From a checkpoint of a small image FSQ autoencoder: encoder arch poolformer.
Rows from block 7 of the encoder, named by matrix and row number. Rows with one number belong to one neuron. Each number is 128 + 24 x the weight over its row's rms, rounded and kept within 0 to 255. All counts start at 0. Numbers have three digits each. After the name is the row's rms in percent of the matrix's.
# fc1: MLP up (encoder.blocks.7.mlp.fc1.weight, 1536x384), inputs 192-383
# fc2: MLP down (encoder.blocks.7.mlp.fc2.weight, 384x1536, transposed), outputs 192-383
fc1.292 075:138153129124129091109165134125123120151108128163136148121131097155118127114121130102140116112125135108133103113126120118121143123151134080106142119120147126090139131167121109135122122143179136107141141114136139132066140123112153144138128132148110167114087111112097120144120127129146158138134166114188158125108136123148125136143134131131103109179093111136111147000125091142098074121165144150133160143140099087126111133107100124155097116162149141157102164142133144124105148143137141159100121126088116128118119128113139131118104160175101099135105112126091105131119079124152148158
fc1.293 085:106175173121150089117136151115113142134130158122130127132155132149120154112143100090163095122140160096159105125104120101144112141126139148143128118170086106136151091134100144123156155133102122149157112106126127143125141123138129116096111189131151142144158121083114146126137101116122088146133136145182128124106131112136119146139112135117136144137104071136127161000106142122143109109145123141142140176145128115156162131117108151120070127117126144188146113149135128081113123149143108118109150138106106123135133090114102142134118129155105089172101139124083119152152102155111136168
fc1.294 102:118078190052117164113144137121129141148133110097140121137111154168142172087109149135138169149143112208159123095135148123101145115167128144144114108087116131115144129117121151171110142092110127144097119139190157133186117146121141120156119061129131091154122077147114119136117109110101112140152125125125133137124107133173142124104127130132191163116092135102090141206102130100157153108111124135102097114143129144101135123094095108146072131157110129106123129137140134171112132140140110133120127112137118104118170126147122117146115125134135137134156122163139128115094117110108110145
fc1.295 144:143150153081107133134110147095133128144128142131155138180117131106121140086175081117136110140112109149129147092107067128139134125154173117143152144132114095133143121112108181143130122171120130129125109087148079145112137121135132172126133120078147104120152138132087121118098072136118099119118158109126128160132146121125129105085160128122107149144151135108124135147147135146111129122117124141130137127130121113150114120146126103117125153120119148120110152129136120154123134131113140167156119089140128111125139142155167156098104135092168097102126165137158117077119127182120115148
fc1.296 127:111157141114131154119119151126180142126160124155141131139121128121119134169117120130129118137108120185090181131201170105176104085083122140150153125115108117064122159127135141164126121154106127143142140165135109133131133124158113145132158140072148099142160162118130137114139154141124149118111122110120191108171124130117124117121121124116146134177087161123168115161118121156132133119101128150146127129139165151142141148133072113113108136173155076134098137145101108104121104095141103129158180089175130135149140150124115109100091085138182106093118105141122105094101106163165137095
fc1.297 118:109130088159096139121110169114147139138086095085161090111135142137095136145168108128120094135119129137112158092152106157132159117105121124124141128148117165126158112143136172128111112151149142140089143159104086106103098132158139131102113106100107114107147117172137149136142156150134131153143121121131130140173108124117127131128148138116154170114146130154130163131132116072148116113139174178058111144121116101124146170162123131121138137115116100155140105137122137133113133108109078113143128144127127191147129169097113137083114095091115160118115104104124159102133138158126135142
fc1.298 119:101122191170125140142151100120142127148100131105093120096144107137171113137154142093126143100144113113121194172107076124135123185108117138175132120127123066108145116125190097119127108119117134146076135137126130133108156123098110117134149122121131130146140179165129095155169114104112166140173112174118118147142128156144117129105143169105120132140171138150101131213159160104089188111131103131114136148117107120121109176126123118141100151138131148131119163137129129098137143121148118168116148114150077143130112141147118114159122111077150143158104136167119144146147103108118120115
fc1.299 109:153124170091148131140135107143125139124137149086127097144141155116153143151093108102127112150160147140157096120121142127135097102117127185051102130106137121136171128095112151142155107169083102110149132144133107167142155110083135104163180108133133132133076097163140112116122121144127123170098111167105149155145133123120155116141141138122125149135107107142126142226103123164093127126127130115119115116135142128099089158093135118113157131157123116126104113120130131168067118151129089160151144144180086132130076132136124129126129092084130115095093139140152147145152117133095139113
fc1.300 083:119157133157127109097141131122110168149092116157135135120112079167103149142122147140110129134108125072147107122126125130132119120126143114130142110120138122119123109141121135113142130152133136115140092139134120109128138123134151122104139142134135125153122108136122143151127144135146104130122131107158129118100130132142104125139126088140129163150098092099117116000112109130134061152146117126151136143140114098137143148097097109098067124126113142143107154125125113086093145145147133109131168137110092154108126095129131134143107142158086107163114104132131122131135134153110136131
fc1.301 121:106136130088106110104173127186144085155141121143091079125115132139125126156133104125125130133135122125138140149117118142104102094136106130153114144135138112133120128078092124123126146107176104129126152094143134104142080135143097114164143097085108098103124092155137116108129135134146161122106110136135128111117148104088123103126118129169072113128119151112107131130128151138111125146129094144137134058081114055126132133152127143124112181137135132112100152105153142163130119141194114122150138128140139123053070120127118151125145127140118140155131097121118136153121121184132109106
fc1.302 085:125187147144134125162177121142120105135108117146128144120098087172110152104096106117118116135145155076185115108150124094107116144151153111102137147125120158089100119172101135123114131160139124116098138161130133071100121169149130150137108079144114117133106107123110121135133140136141144116111141146175121142125105123109119177109132152140123121150111118132115135000116100142110074132132134139121161125137121090132143145131076139108083135110144113116135149130115119124076118149108143140100154140100114111115100099125159130114113141147126118131123109114128118129145125157131149137
fc1.303 106:087197133149112103127137131131113148147122114109113117120127102136122119149163112107124122133109091136177105167155136072136111132106157118128138135101145119078143087153145099153110110154098126101115142092151125109083119133121130160158146147118144181147126129172137130137142087127133158131114121113174125118103093114162118144097126108114162133162117132139102124006126119196119109136129166139127109126129097125130163126157155129129109140120146113136094131107142139094164166120136147156104188091091168147083130087137130119114110163116132106112140115051153116128141104127151099144
fc1.304 117:159113147145125111125226117126122142098165110136127138150113127139135156168113137139145143161117080129155108120143146106113106144146088112134168172105128135114157073149105210138127123138132114130143143112105104091127118137150109146130182089128137115111140133166108127121159125111102230100100112135111100120132122141134138084144112070131100118130120137135129132066143142101140104139141062124130101150102131141138125144134148139114071159146172100135115155107120118164109130115122152167106137104139139119156139111096115130153146143091130097104125127122175134132146109088139111116
fc1.305 100:111140150070115137103123136122106132142132119112129128117119129122101152121159127104136131103148168161109146127144163153139121103098125163110099135108104151112136147102122217128106094103135118112102090127117127125124142155137130125128098084118124101099120132158133126133122096122096146151129134111112170120140183133152157140105138143130162140109117156113129118255073137119115150118140160109127189088136136122107113129100150144107161093093101151149131129092109134148140130114117120116149156126173089160121171139133124120152098123099145143137115138125101143117131109154119105118
fc1.306 058:101163156145130127113143130125117129164147103178115107112133099143147097130110113153136136078148229114158114148143108131148103150136182067141127145133126130130117130192128064138114095138144103160141087109123119122133101167138069125119102136101106122110097148078112100145117132140136144156100101142146125163131107132122125129147135112124128145118079090114086149049088134132133099122108114149170125136117101112173098140102085116122100124147129103159095131139153117137114097176133110103120127115179152122095130136128152173126151154135164097114119151115118126129125125141132120147
fc1.307 113:129095166076103143122101119144125092094149145141114131180115166109087128131098118129152110127103114181110126147149125119143143136174108135106097104116111109096118114126154113065096132168166186103131147130140152149153136134106104141145121133183136138164104082143108127125161130154152119074129122110148144117116124123144157138106158113106127131125084150093127135071103103129154145140123137136129124112121142126132127150094082134110095148155122157171133149117150096103107094160193118099146123123101123129075164137128143154179134148141166137143143138131098144136134077194095116159
fc1.308 111:120111135151117097109130156144112119103083152137157108119112135124123090146159127138144141138127108127141139105147170132111128143149125118119134111152151122145130130145164118094155109149112095136145115136125128099152100114127141141143189146130086138102107107072122134157127157112142091144162109150115058136084165099175145140081113117118164140134136104107107131075113118116158133131151164106131102074115155098148114137171121143112130053165105153162120122128137076122154109130155132084115161142137124103096160082176161157103135121124146094133121156111166164139164146178155170142
fc1.309 091:079134131123146102098142135126141121118123149172106107120111127120137138135187132147115124159128133139144134098142145138128180155147139170107140092149148116100138118084146119128111144103124091133128146109079127128114148183163105092144136133176096104138126167130186135120117168114117104149108122118099154126135126162151103126099137113148129138122147129108132107187120136075109103100075117105111129120106149117112076090117132142148124125135124123093152131176127135109106121123132067115155108111161073157123130130146112123132140072111143163133161122109144150108169168118118127095
fc1.310 122:147127148067107175130145180116167070124157154111128110119155185116171130145113124134135127129112144168192146122122113138123088084148111163129131140092105077101120154119126141168111100154114122126132143111156120136165117080157157132130171190091142135136169135110120127108117137093116120126149116130106118166112172127114133149142148115116128141128123106144179115137117139135102130106123114160153126115106129090100146093138176156104097173161146120155165127112117133154103103121131125138112137122139114113137164134139093114158171112137141094120136128141136171123131132081144115171
fc1.311 073:118171116109104111094109153146138130076117149111109097132113102169110131132131161125147122124174101122115141139068173128125109126105133139095088092108110168121093084116102103106131118137100148150135162102132161143146074120163100076108121090160142128082140098125143124124125163150114166140139128156107141105127120152103076099129151167116120115099185121124145118196126133146152116133114159107134119121122141130143144126136163160134110144126126124146173136136087181142080090132097131087135104128144124173134140153119142113115095160133147129145088117144080159174166125139131121104
fc1.312 088:099096131134145112142146117134091141118101136147174147107146111118165099155162118133164131147123160108151119129110106139135146123191099127101112095112128132157153097168121104133132146102162154123121120131129120110103130113146174135129118121159134163158149141105105156136136093138150123133150135104164109128102111124179133154081166101132147123129129073122102132000148141113134072117133131128134135132123138132155131134163139139107136128142121118131154160109180148152101132102145118089126172134123131149108151089125128136141105137110128108144112137109122133149145113158095114142
fc1.313 131:143136135096121153109140134100102062093110144128134134125140107161147157102115105154095157118105125132165145159141132142167113143113114110135149164137121095129091132103137100170148130084069119137108120106115113109110160140127154148092128160182140150132146111130137075109128141104087144163153157174110173109116143134134141173158110115127096119101148132135163130167186113111126175088099082175151134116122138133077112065156127129130096132142148077179117127095129103102108116137094126131106164135146092060145113132097105135092109117152113127117129126122164125154123096094176146125
fc1.314 094:140124125148168121135125114134121122145092126181119137098105105141151096138134135131149144135121137125131124124122121109128131107187135114084139098116101133149144117180113131136147136163148174141107139135124131127137081135090155120156142124134124143143138118160105130119135110161145134098124149087174152121126129139144127139122149134134142120142101124156132139000122138140143083156162121152145161168133134094152114133154135136116100134132150142172158152105134102129083140121161150138126152142104142134111162104132106146142105147102111122134111137142098113137151093127168150154
fc1.315 093:097127133097146120125131165071149112147133141114141144138190135117140130146134098096150117131139132109159126133119101112125132140145093124115099144146105099165185119157134098178107146101152164126111117127141115108116127149108165093132121159101145155143140128121105148136142125133141151118166136108133140125097091120132110119143147130127109117123084071121099147051092127138159136110129126131140107133123124167161129127132098135137101145090141137135142135098101175171120162103117064125119158086119110130152159132110125140181124158106130124175108128094108123142164089138110102165
fc1.316 131:129121147089115134126142133103142137132092141129158103140108118168143164125103115114109113131156105148151097135155148140112130110168158120146121096144120126133118134144112118074098117116122145126137143117149166086135137114121120137134158076186134126127113120155126123163134097117139127116138123140157112134117121167112133082128113101128134135146140112158114123047154100135191172115174114166155101098141122125115170130097077143141085148182132104141129182101118142151122114100159129103103107109100168085090133152100111171139154143142182118089155162192081118121160125110101103095
fc1.317 093:110160139160117125113127120106103143135110120159145144131164123143094142131145130140160120138123139086144099117131116109128122114152114116112157114138147142109164138174130090139163125160161154096135127131148137128085156134124163156128116132128133153154130141127101140129124157131140152138129129116154135130085130123181116140104127101128119127124108097116127119000126126132120054089163134124138120105152102121128134097145109121127055128133116148142109141126120123111114159145103138164119133130109104088126138108131161121134117148150095112151106148121118093128149112146109180158
fc1.318 094:133143133194131132102124120122142109149124140128121102113150130129160118120107140144146177122112086097134176131138134114133122136130116141136120150129113120135145155109152110149139136148078127128110144163139126146121102154113109142142175143080144100135145086152145128146162117116117142149129104166097098101111112125111147160081120096121144170129151158131099120255127113153144153145083114156096115144134139141096129137139100108115136167162138105141158094092118131095141131153117099112166175157159118147106142145156125136122117101100151140127138151114166126116102156127116120094
fc1.319 086:103141116150115150124106125129132133136147143101093152124132136153103136131160124148124134124150142138069115096123138161128138118108096170115104145123141142161130130107165092151120113108125123099102123153107146152155141124146114126129119134108145127119156136157158130104112123132103110148121115164081125125169153111145110125100125121117135147127163119136150127255132139114104130136118119130131103132123138160065122108130123140131147118124137111112127129129102103154140126129140129095147147121151108167164114166109140140122127114104173134136113118108132097146114165141150111102
fc1.320 079:128131111147133165126073118115098134115092123163125110144155120161118146123140131164129127130130143075101096088115140142158077096132091112076149107130152116144098132096158084130142103140115077098130146148124156125122118120123103105124131127131133107107124107146115144129121111106113119154099127145092122127108163102177103118066091070090129160082155107112128145122125112183063111129124160094105077149125107157143144129158102137107060108135093138129084097130126070123136143159142090112114152147160089118151160149127153135102128102121131081167133162120172130111121119127133176162
fc1.321 109:122122113087106084107133126126105162084158159120157120108140061149113169104117107138155154118135141124101160122093096063155121115115110156069157115141117117136138091107115108147123125118167149096118114133154098136130100115159148122189163130124134101163144132145136122101121111113138104152117116148106122123132133133148143132097115119138117103148121116110104134118138126154089124156139183117184136152129143123182109110118106131114102159119121137110107112125105145097126135120136107129146141161155101180134166074137100128170124136118177118074099152117134112173184095143115139137
fc1.322 101:193148130101150118157120122123116118171132130135135109138137118121175075155112124130141133119149153162159121101095136133103140148139156121170151162097134116134138123139133166097070134110093126095132155117143079155114170144142129125140138132138140109090103100145119114134128130075122123140122089135124134109106101128123131123146151123112142116109141111111118164138178107119089115149119115129119137093093120136078139099135184154118097117113173120159102142155075137152126067128127145121156101116164184134152164139150130122150136134152074094129081111119146136129131127128107076103
fc1.323 094:162180118199137139119099121088119114137134091142091106107182100125113129155166123136134156112140113125147168114127127120114112138131110134160119151117075128131139135146144157110117133141112118136098142154151137127092120123109105135112105168132130121093176138129119136179178132096142159107120172123095144135144137135174160168112128140141117150122121180098150119222132118154093130147155105193130111205114131097092128148146143134106149152111164108175098126140127161134145146154119173114148136119144081142110162152141132120130152097148116150097146142121121131143094139093122119078
fc1.324 108:143170150149158147136139125137169092116131115132133077111111150115161131066116127109140134104096090136200110121151119138139095110168106138113105136114125135149115141131095122148128139118130119129094129160114143112164102138145103113119148163096096145118129129139124143094145095142098155137135136114101150145138107127118132135143121127133101131127127119159119132145157124133111088117173119130134144109136099092070106152132195145152090175185141120148143109087139109137129156100153123187147138162128097130159102134117132131125134078116141126139156143146091175144144083144147113116
fc1.325 116:156102150055124151124151134110095091170096123129152125108127121125140110092132113117164155127143111219137106116104122147145126146177139140134159142119110094113149125109139161082094149122127151128162137123139095137150160121131126109152130098178145102109130144182105132138127077112132113144118125118119127108100137146199126135130148111125170163136109105126067136231141107090192143161122154117136096121131114102135113105073172128129055063145110105140133130107112125132117119127152135112138114124117123107133167158153125136146119116118091101101129142159140132130125094119111072129
fc1.326 118:151157141101141091141125150162141129121131159082124108130148081134109103156109129126139123137120145109123165070117131110206165127110124151138146148148102134141124119131132137119120129144119058110133092120142101160115132125146117127126132050084159128133179137135156132165150125101117150126102120144152114137161114132147193124176132129101117139111107122104113154117138135123133100160126156108127122102120106129092149104106083133077139134155136129105074138109069129135082122143119089117133135143094156141151132147137174095159138110120152085069071128162116142123121145119117099091
fc1.327 105:122099144129110114149120160168149127092135123133091105141120207110151138092133114114173105115115098084101116119133158103091148121119095184081137129103160110110111103146154159145077136165137130164095144111111125121126109108162114122113144192118147130112093123104128136164109166126149147113149134126103092131149121129119095081095110160130143141149147119149110181112146154152140139140119103130119146129150148133119115152155118130146091126111108128086133114125170175068160142106143113157125124124160115134150110119126153146121133153154144124158140146132126076116149138128158132129
fc2.292 097:118099163128130133127093110139091126116140135117109137135163111153124118133153110163149156136175142089114154124131137155143075136112130153141128109103123095132136123118128151105158107113110146124173112143137123131204115133130114122115123136110125065175169140128152122081115117082129154078127137108138110121112149131079088136116137136136128137116155133130151148119104129109158127167098118133119115140120129137147165106167133137124131141079138146097151117111141121129114094155148101076139144151096106119114156120156112112125105132102166134155117159134164191160166178139113113098
fc2.293 093:127106102160143133134128149125135160128105108155137128141058128119089115132104148129081141145101110147190136151154169138138142138087129082122135123048166177127108159145134097168142127152171132120123088161139131099082110149090138178156156032133140178125127077166133101110116161149117126101122112108139149117104094151090129112145157131160099107126144136110146101070179116129084112147097152144106133114142098143104139114078133118129135115114135124107120164128157142116116140122113168206125131135128166138090186094129148145108125142104136152096147119138126130094092150143134074113
fc2.294 085:109143120057120128132137139132130108121146124131130125111144074112115134155145122069112154148109098122115134115134120156136107160130132090126126145145136111130110126118128146140130126135148118112158115187084141147088146124149114102129143157111140106110128127138135128130168138131144108131129154151111112118173156146112149103113129099124159107112136142113126119125172116136118129129115159165141143143148151117120145144094158126118000129114119127122093111147128141070160135122095135143149131103166132098105098143119133136119128082107141109127137156101136119148148126121129109145
fc2.295 079:132118087130127116112147166125082135111168148126129164115119141106113118127125153100143092112092123133072163150150094129132114149105149130149103123124134132140108127124130100088144128112146154136148162169144153108133142111135112157131125149094143117156109132112157132121141098112112131147163092150155118115143106114125118150122137122130097099132132140159161141130117115127146146105167168134117129125125130117133134108134112138150148134120138175117132115104147129153107162111128149123128155102130114139151121108116109123139152114135122147186135108141083136139133139166117145120
fc2.296 085:132089101173161131123122113108102148142153144132138132145129126122145124102102126151119130115159117111028146128132079115146129148141161102141131101130143124134101132101140082104122141108123132119152148163076128149137138113148119125163100171158122183176136126117159155106138127132099158161143091119145095126090127109148130143134115120097131129139149156152126115183174114149147124114151145112137135085123139106130140121163139108142188087124134145132102134160159136137148139132165111084133141173125138132153105142118110118129133140116064141178102065126069062094129149163129145121
fc2.297 080:131101119186117142160110089125126171159143138127129165140182129130136109125095102125119160118121133097078098180139106112083119131102181132150128111107104140099108118129132107124162139108117106127137143150127171122159094137088127148132110132114113118108125106118163131134125101146134138141124126144111086109104127133124105160131089115124126119110117134151152109154117118146093116099101160076146140102151122124153096132154155102113115107130139139145142142145143093139123111153126162124174172119156131085147141119129129114134140129122129146137128153125069107134131133098141134113
fc2.298 092:156141102141140114119127162145134140104132132125160129114081077125067127155110136113151118109121120085065120101143159113134142140120134091154159143099124160161096119138111128111152138102116126123152123076154147137113084165124130112112138170110113157113123094112139129131095125123132139150124141087140154105091109113057112124153128097141136129122125100121131101130155106153097106123110159139156133064144127149092129138121104134137162101072155077114096085137136130145134135146099161076158106134156143120199153108153128115125131128144109140139133092046112125129111151179180132137
fc2.299 090:118108123138133137110130127120150101176161093122141148124132126115136107122126140126113121113090130102126156141127138120106140140131154103169116149121127134132105172137140100118108162153149113136128145137098134111137121144133119122124139116132131087110123161113111133147129130124111112124156163108120134117144101148114140147127134138117104125114147151115151127141135107138126122136119118118088156112151123154128146127125155127151132141125129133107114155129147135087136174111128139125122155140148140115178137106099131125093131139101121159141146155136063085140118126150121122143
fc2.300 101:130138142174156110159118115162123144125137135112163154137116173076130098068118094105172106117159157131107122136104103121092132147117093081131143131078137151105114131145113108114123130130141134141130061119139174135110153133117096116129116124132125164159094184136135124105122100122138105079138157111132134159123117124121127180122139110138133117140108149169158129127129130130115139113149159120105128173121113158173118109134163136120185143125146116082153113124138127155138119117087148188130079141101161106109135106122159126112122152133168145126148151106100107132172131112126142141
fc2.301 098:126136103213143132141145122150130159112125131126116136123137120116124132147125148112122118118105139105151128140132124130124128154033122133135131128112117135133132150137126117134135128142114112110123125120147113126126117118119146143103144183144148149123109120112113132141136134113113119127117129128124119135157096126111138111129137125120148143146114119127130140044136128144121132110111117146107129126144148154118125141126102131144255118121106143127129134125135133125139135111134117113127143114119125135149137117125146106129129119142141126106116100121145141125156140130156178148
fc2.302 112:129127117131115122091131118152153149114133142135128100107156143093141126167149162184135110133100147132045139123094130132141100107111102144096125121113146115134138129092108130169205108125097132129170121077121128153165115129121139119088147170128137133127130118153144150124112128141126146115126125082128128111119169148135129086117134122126122132119124120118127121000174166137139128137120116128132117119124110166135113126101177124131080168153106195130099129136161142117144146137142111131151126130153121158133211131152104138109118112122114120116124135126135129144102151124090125125
fc2.303 090:120124121131139129107123123130129135128143112154125110130101135125141153118130138131120149130112146099157149125125140134105128098095132121135098131149143101139142144106124121086160134119127153136147144162085167156156129108151103101145101121152128073136104145095108128108133124161110100153134131109126085122122129116136149117152141127135131147123139140149183129150116125105120129166170171116100164123138116109090148164151153122136143149144133167185137121115150132124115137128105107136118134151150136104111114121119111123158122084122107121156128159158113131115150118106084179140
fc2.304 089:152102116168135147114129108107103194161137128117145145122158134126099127155092132093139120094123154101167103168129128103093143147155161146153121132169117168160102149112127103077132151102121115159151156112102146153145117124084105138118162130110149144155113147101129148114118131127160107178136106132128126115114089123134119149125102132113142118122134136144122110139120105159144131131147144112121142119131125113135141147189112127134120123113147109109144122157143147098140165130140133121149119138126134124160119133142122121105140107108111149138129132107082133142157136085129126106
fc2.305 067:137108115129134123145142145156140102132153123136127114105130123140117097123136154137096120107076118119191133135114158155111143151092141139140138126137137134115129146150160141114109127162143162176164115156124115133104152127138121122129152170129123142112127120120122082141134107146156035107150131124086109105112120104104115121136152129097132133141163140113115114219133140118153105173090145127154091072161136147074122138088163102149000121129152125149081127132118093076122151126092153113121127133113137092159160123146144145152118082121080142141137113121123124123122110076142124134
fc2.306 106:119116099093115102137115115157144100139117152099111145107125127122117156116131138095121142162129114125138124111143133112103154090079099170102104130138159152135111119121120189132135139145131144134134116149110152139111125100163180153120146083158131137145211134186128138088126143119131100162150157104137136110130117131110116150132128149143105134144179175130182145134153134155116145126166117118105119146153143170106123140165175129157080116092122163108157123135138150063125179114143144130051136123089102101142097110135146126177126123136095137105116124143130134122142101101106136098
fc2.307 083:123117109054122133143104123129095074138110117157143141165163125105162111115134134083145136137139152095120109143131144151118105112129140117137162144153118117134163161134140140107146128128136140168146128129103144115123146140128120119100137119116136126124149112136145148132109097148127064140145122123110103129129162143112097108133114100137159120125116125103156132155138119112127136138118108148121129144125153103127135114130141141138010132138133172120133109136142126139124144134118128126156125148163116157145119148126128135119117115115127122160147141119134152100144128114113191109
fc2.308 086:143118117143159142110128090106129163154121120100151134126145123141116139102114129114147137125112131082199106153121117107127117127190133142126144166171120123124129123129120109130095121129113140145122138136112136178147133136106114125145103136120114137140127133127134109151114132147095118117159137107134186109103075125136141165157128142162126133125127137104170152197124134144125111133152109133094141152146122128135146115136167124125255149105132096144163103132111146101132142122109121117114144085113114128112109126125099114117114118104144138127143126137113108120125132155117106151
fc2.309 083:156138121159126103157126110121148119133144103136140156139128143120128136110114107181093116128128125127154126124123126119118148140137149101137112103120121165139126150152092104130143125124113158160126134150111178108115137113107092154105148092132132144152139109101149112108119116145135121135137113142131136109092096119135138126120132148124130122138101128154141128131138115152124118152160156132124134119163142137138129144113106115143153108123144125158093154108155151125145124124104145158114100124116117138140119089099133141116107156123099127175154148152113092125116110158141171142
fc2.310 113:124146123125128116093119117130134075133120138136127121136124105138117145127124139127116126123130117158255127125125144120134155131116140108126137124142134133138138130149137140142127130126145123126144117168124137122124146146139110100139108101139115148118130149120132129115125143125115083151122114117131144112125108128112112108116132133137151122112139133122106123065157119135114128140101146136109124128126134158137144144117089131135151087145131115118124146125124137137137132136124143111135134128136124124087201121118123123128141119129140125123136125168127186138136128126107143100
fc2.311 147:127106140148109139162102123110118111148156132118136160139112153081142117112102092159111149124094138097126124113177048113130160165134128136161137139130161113148165160108129111145163137126159098113095160164170137120110152100116174164145142154124096136157102134113121175134116073121121081124133120098124109160109117127121132145128101115131124150116120134133126123119136131112083141110157108149138149149108142135175100138079082117113121123150107158107086129149103085061142157120130118190149159140140157095141085108117125131090144109160131128145141149111136092100070121137120124134
fc2.312 105:126121137127093119173120133144146171143116117129116110100108149111114119116080138128138131154125153116096147157189145113075178170152196101149128141186135090102120123122104135119110085127112151143175133122111109120155143147138110158124117138131135152111106132091117092155136168141124145087108141174125114136116135115126121105142102134128123132136130140162166148143112141125129143116107117151145147129123137118049149118124132119117141170095127145136094123112097121115122139157083138167095132134114098132157117158101130121119107114169136108145150167169123127140149137055157197165
fc2.313 137:122141129151181126150135123112113136119119100128138143134059088113104133112126147098153141130136138143255112115146134101118136125139134118141141131076155149131150132121117143139141107138140149134119115206127117156159108143118120121161126103126129122137144086119129142128125143127120089110120108085146118118152079142121132093135167138145156127154129117124125122148102157130139130133143147113116152174132122114146140154109120131124137143144130163094126153129150120116120141121142124155143139134113164182130157129127113129144135101115158117126136144182106187113144148134113150132
fc2.314 106:101149167128086089157146157126125109110157120148144123137190115103110130118103120111142092153149124109104149129116152121099121145130162125143119142179109080117164130106118110144156127097120138127148116131117102108090192109152095171103121131149142166137092119055158164133132088095123164158158129129148108175112129107121130101108109138114128137118120144108104130103107110129141129104165150149127126116109129153091126135083097122101171132170103148119047104149111149116124126139100122128118103149113117108171096125115133126114134121165169150173129142100148173119126099092117128110
fc2.315 104:148137162178114113160125138155111142124114116112099121126081149091135140123118138167132127158161144135187104124131150127104152107164132112132140115131153159134110126119122115149159110133113084110138131118115138144132137143126091151122099096184115174089083094101108098139128118120119122118091120128133091124103137134125150145133119132124119124103161144138155152175131120112097143128121143111151133128137126119134120140106151168131186107121116096175121150132128095100142111159100168171120103140121145139091129111117140128073107123153106101116142162167135091064080136100089138138
fc2.316 086:152091115082149118132126126148111165126129108109098142141112130077104130119152150141146106139128133152101140150099150148147088154128115155123145165074163116089128125151124086150159144119133107153103131131111127127150125128110140106146125140136147165146169116117121109130138119108141082136139135122132141106134111113072130132149137154139101114109132127136150127052104106143113117132104095119101129125108109121119141139127174118147008139115130136132109132140141124094140135126137145150122178154193124120106180111134160133113111101137085147151140129050116135120121109106166132158
fc2.317 088:121120137155135126154117135152138102098089114123108094139089114130145137118154109097119142130122128109161133153118119127148150128138085127105122137112103108136119124102123139160109095139112126122090142116115126152096131132148120105109130117101116070103087077134114133125125151128112141100084110135107098147172130137120138108127129122138129113141136144151124146163103162124121147129086121138119118130111150145125155151111144134161120153120099128132149131132112115121121109128130097079127136120135130139118108123139114126143126144100176114105151106124129150138138153123163100106
fc2.318 096:115104121188097146157127130149119158096134109130137116134100114123110112121135132100130119110163115145179112112099113132147130126128115115136118130124115117158106122124137150146138151117156115108123131105109099116127162117127116113138118166127117157104097090147150106142114141128129152104125122143146112136137141120084138134180144163131142145138118148153098089255095145098093124139116113082148083040132104136132166116090150152140125120118126112112085142153126117126132109117161158127136102124162145113153122131118132120154112119109136124114129102155124156149148123129162128104
fc2.319 081:136119125115100130128110117127122142107111121141141108124110094107137123143142131151153132147120098126123130121110111114163107122106124141138144119131102082122129132103129145158143129152118095131144148106158080133128107110116139139121123180114107092108121114134138136140149151128145112127125138138136117137151166144131120104133158107108114106141137140119117123144106139136111134114105146114128131090123136134165146127141142123127082136146111123113138123116129166107123113128125097128147102135135162134105171120150143150137136139120123126119124128153186155120114106128106140116
fc2.320 111:109129151129157093131138090137137070165159119127122139138103130086140113130121113107137122130151120201139106164141091126152195143140119143159105113127123129121143161160104160151139133136135185182112109103111136153101136125126140134125103114117127142162134205136134115133154165140135125094162124087129163148169086143097125109178130171126130120179086133147145098134117133097161127125118112154123111129131156121149121124098088092135162178128134136116132166135142153152080128108114149127116081115120161162130091089133127105140112168113148146120126144168078137137143152132115116121
fc2.321 092:133138138140146123150120110149117131174138128163135119138095134100128136146124149156083134151109117105160126120144126143091138116144136104136128128156114129114127157149110107066071137136129155172159180135112152118147131134131123175102121129154131140114113135095100125101155127128103112121158114124140139135131158110138139135144111131133108138152090163135151140150104095135161093125159136172132156106128132122116132153127133128143139143129129130123109130137110144104136131142126150077132124123140109095160102089116135115096126131132082122152156114133083046088110126131139177127
fc2.322 078:092117120125134148122128106136140114086148119140130128147118158131104133122101162157065114122103125137076133141142156105094129143128122137136116138174137130134148145104143086115164134147121147125113173084134154085115095131118151130142141047114119131123107187096127138131173142130141144126122131125126106127148113140134143109140134125124120133108131111140129130138107115138152125127112119172117137179117122143133153149148097104130028144160109118123125157123135139146151120138082128122130151142157118117113177112112099107141147107101113118140119132174132168128116164124125166119
fc2.323 095:110086106252134126088121112118135143156117140143112116134120143124112118135081103116081145113140137078227138124133122132106124157047154107114101119149143153139112146115149128127130162091135129128134100093119143151140163127092138139173133109084128143143104126106125116109139117106135098126143120153120156110123106134111136130128156120115120119125127115128117125255125116159101140120143149115102156067110137153142147143121107118133112144097123127108151139150117148095128138143113139090114107127157145110105189120113115118136129114106119134124124142120088102110139129126098109114
fc2.324 077:102143151140145107130161136110103066153136131117110131122128120136146136153098131125167120141114104138255071139116137151115124140127143120145115114104137105105120132136108141113171112086114163149190129160146114093120156117133136150119099068128158166153104106120124145134115146136121096118096130125134127163103150114108123147099113143116173107096134109142151134114131130148114150142147144135125131155112128133143141126112096135143144090103120130137098120128139124107114137131090146082134152115080110103091160136137122114121142149117146135134097130089128146105117161133113138121
fc2.325 105:138130129079137124118115129129144130102158112132123126116107114127115134125127137131116121119134124111067145138140103113140134150135146103133136123143107149102124135148120105150132114141128122144122159134126133117119106143127126114127126104117143153127118177112114123139147119142136125120156153129134149131114104121106133147128147134129149112126117155122150135164153140127114114138136120102104147148146111115130149136118119122115000122100129107124120143126135114123121138123130142161102137131161125103103175114132141127122130129117139143123128141114099141144127116102136120122
fc2.326 084:151105111173121137101127107125124149149168134122135130114129126142124129088100129137107116117110134084114107144147116114105135150128131096138120133120127121142111149141135097099109154111122097147137175161123156133118129105154134135136119137158124111140118159094119112135128114122138108146125114147137143104131094127131112123126092142116146132131138143132125146190125106167135102103111115112125142119131116128108126123120137098127151090117150146120113134116136120124117153129106141103107138115135129096161111140118129103099136129106087157154123142117105113118142129125101139139
fc2.327 081:128125123167142139103118089087082228137123115142152139158136091144094133144163132170119143136130140160044149127130091147172098125142121142168129134140130136144156151133120093146187118119118133094143127087151124152113148137118152135174143123131136154118122104133130125150148112138134190141134102120152165153150160136141122137165137102115112132113148109140112110123138096087125171113137134161141127121132147123133112116101129136102107150151118137180131148108098128205132125117120144095169104132110128137092135144139114135112120130121150110110158119133141174137130120126110107150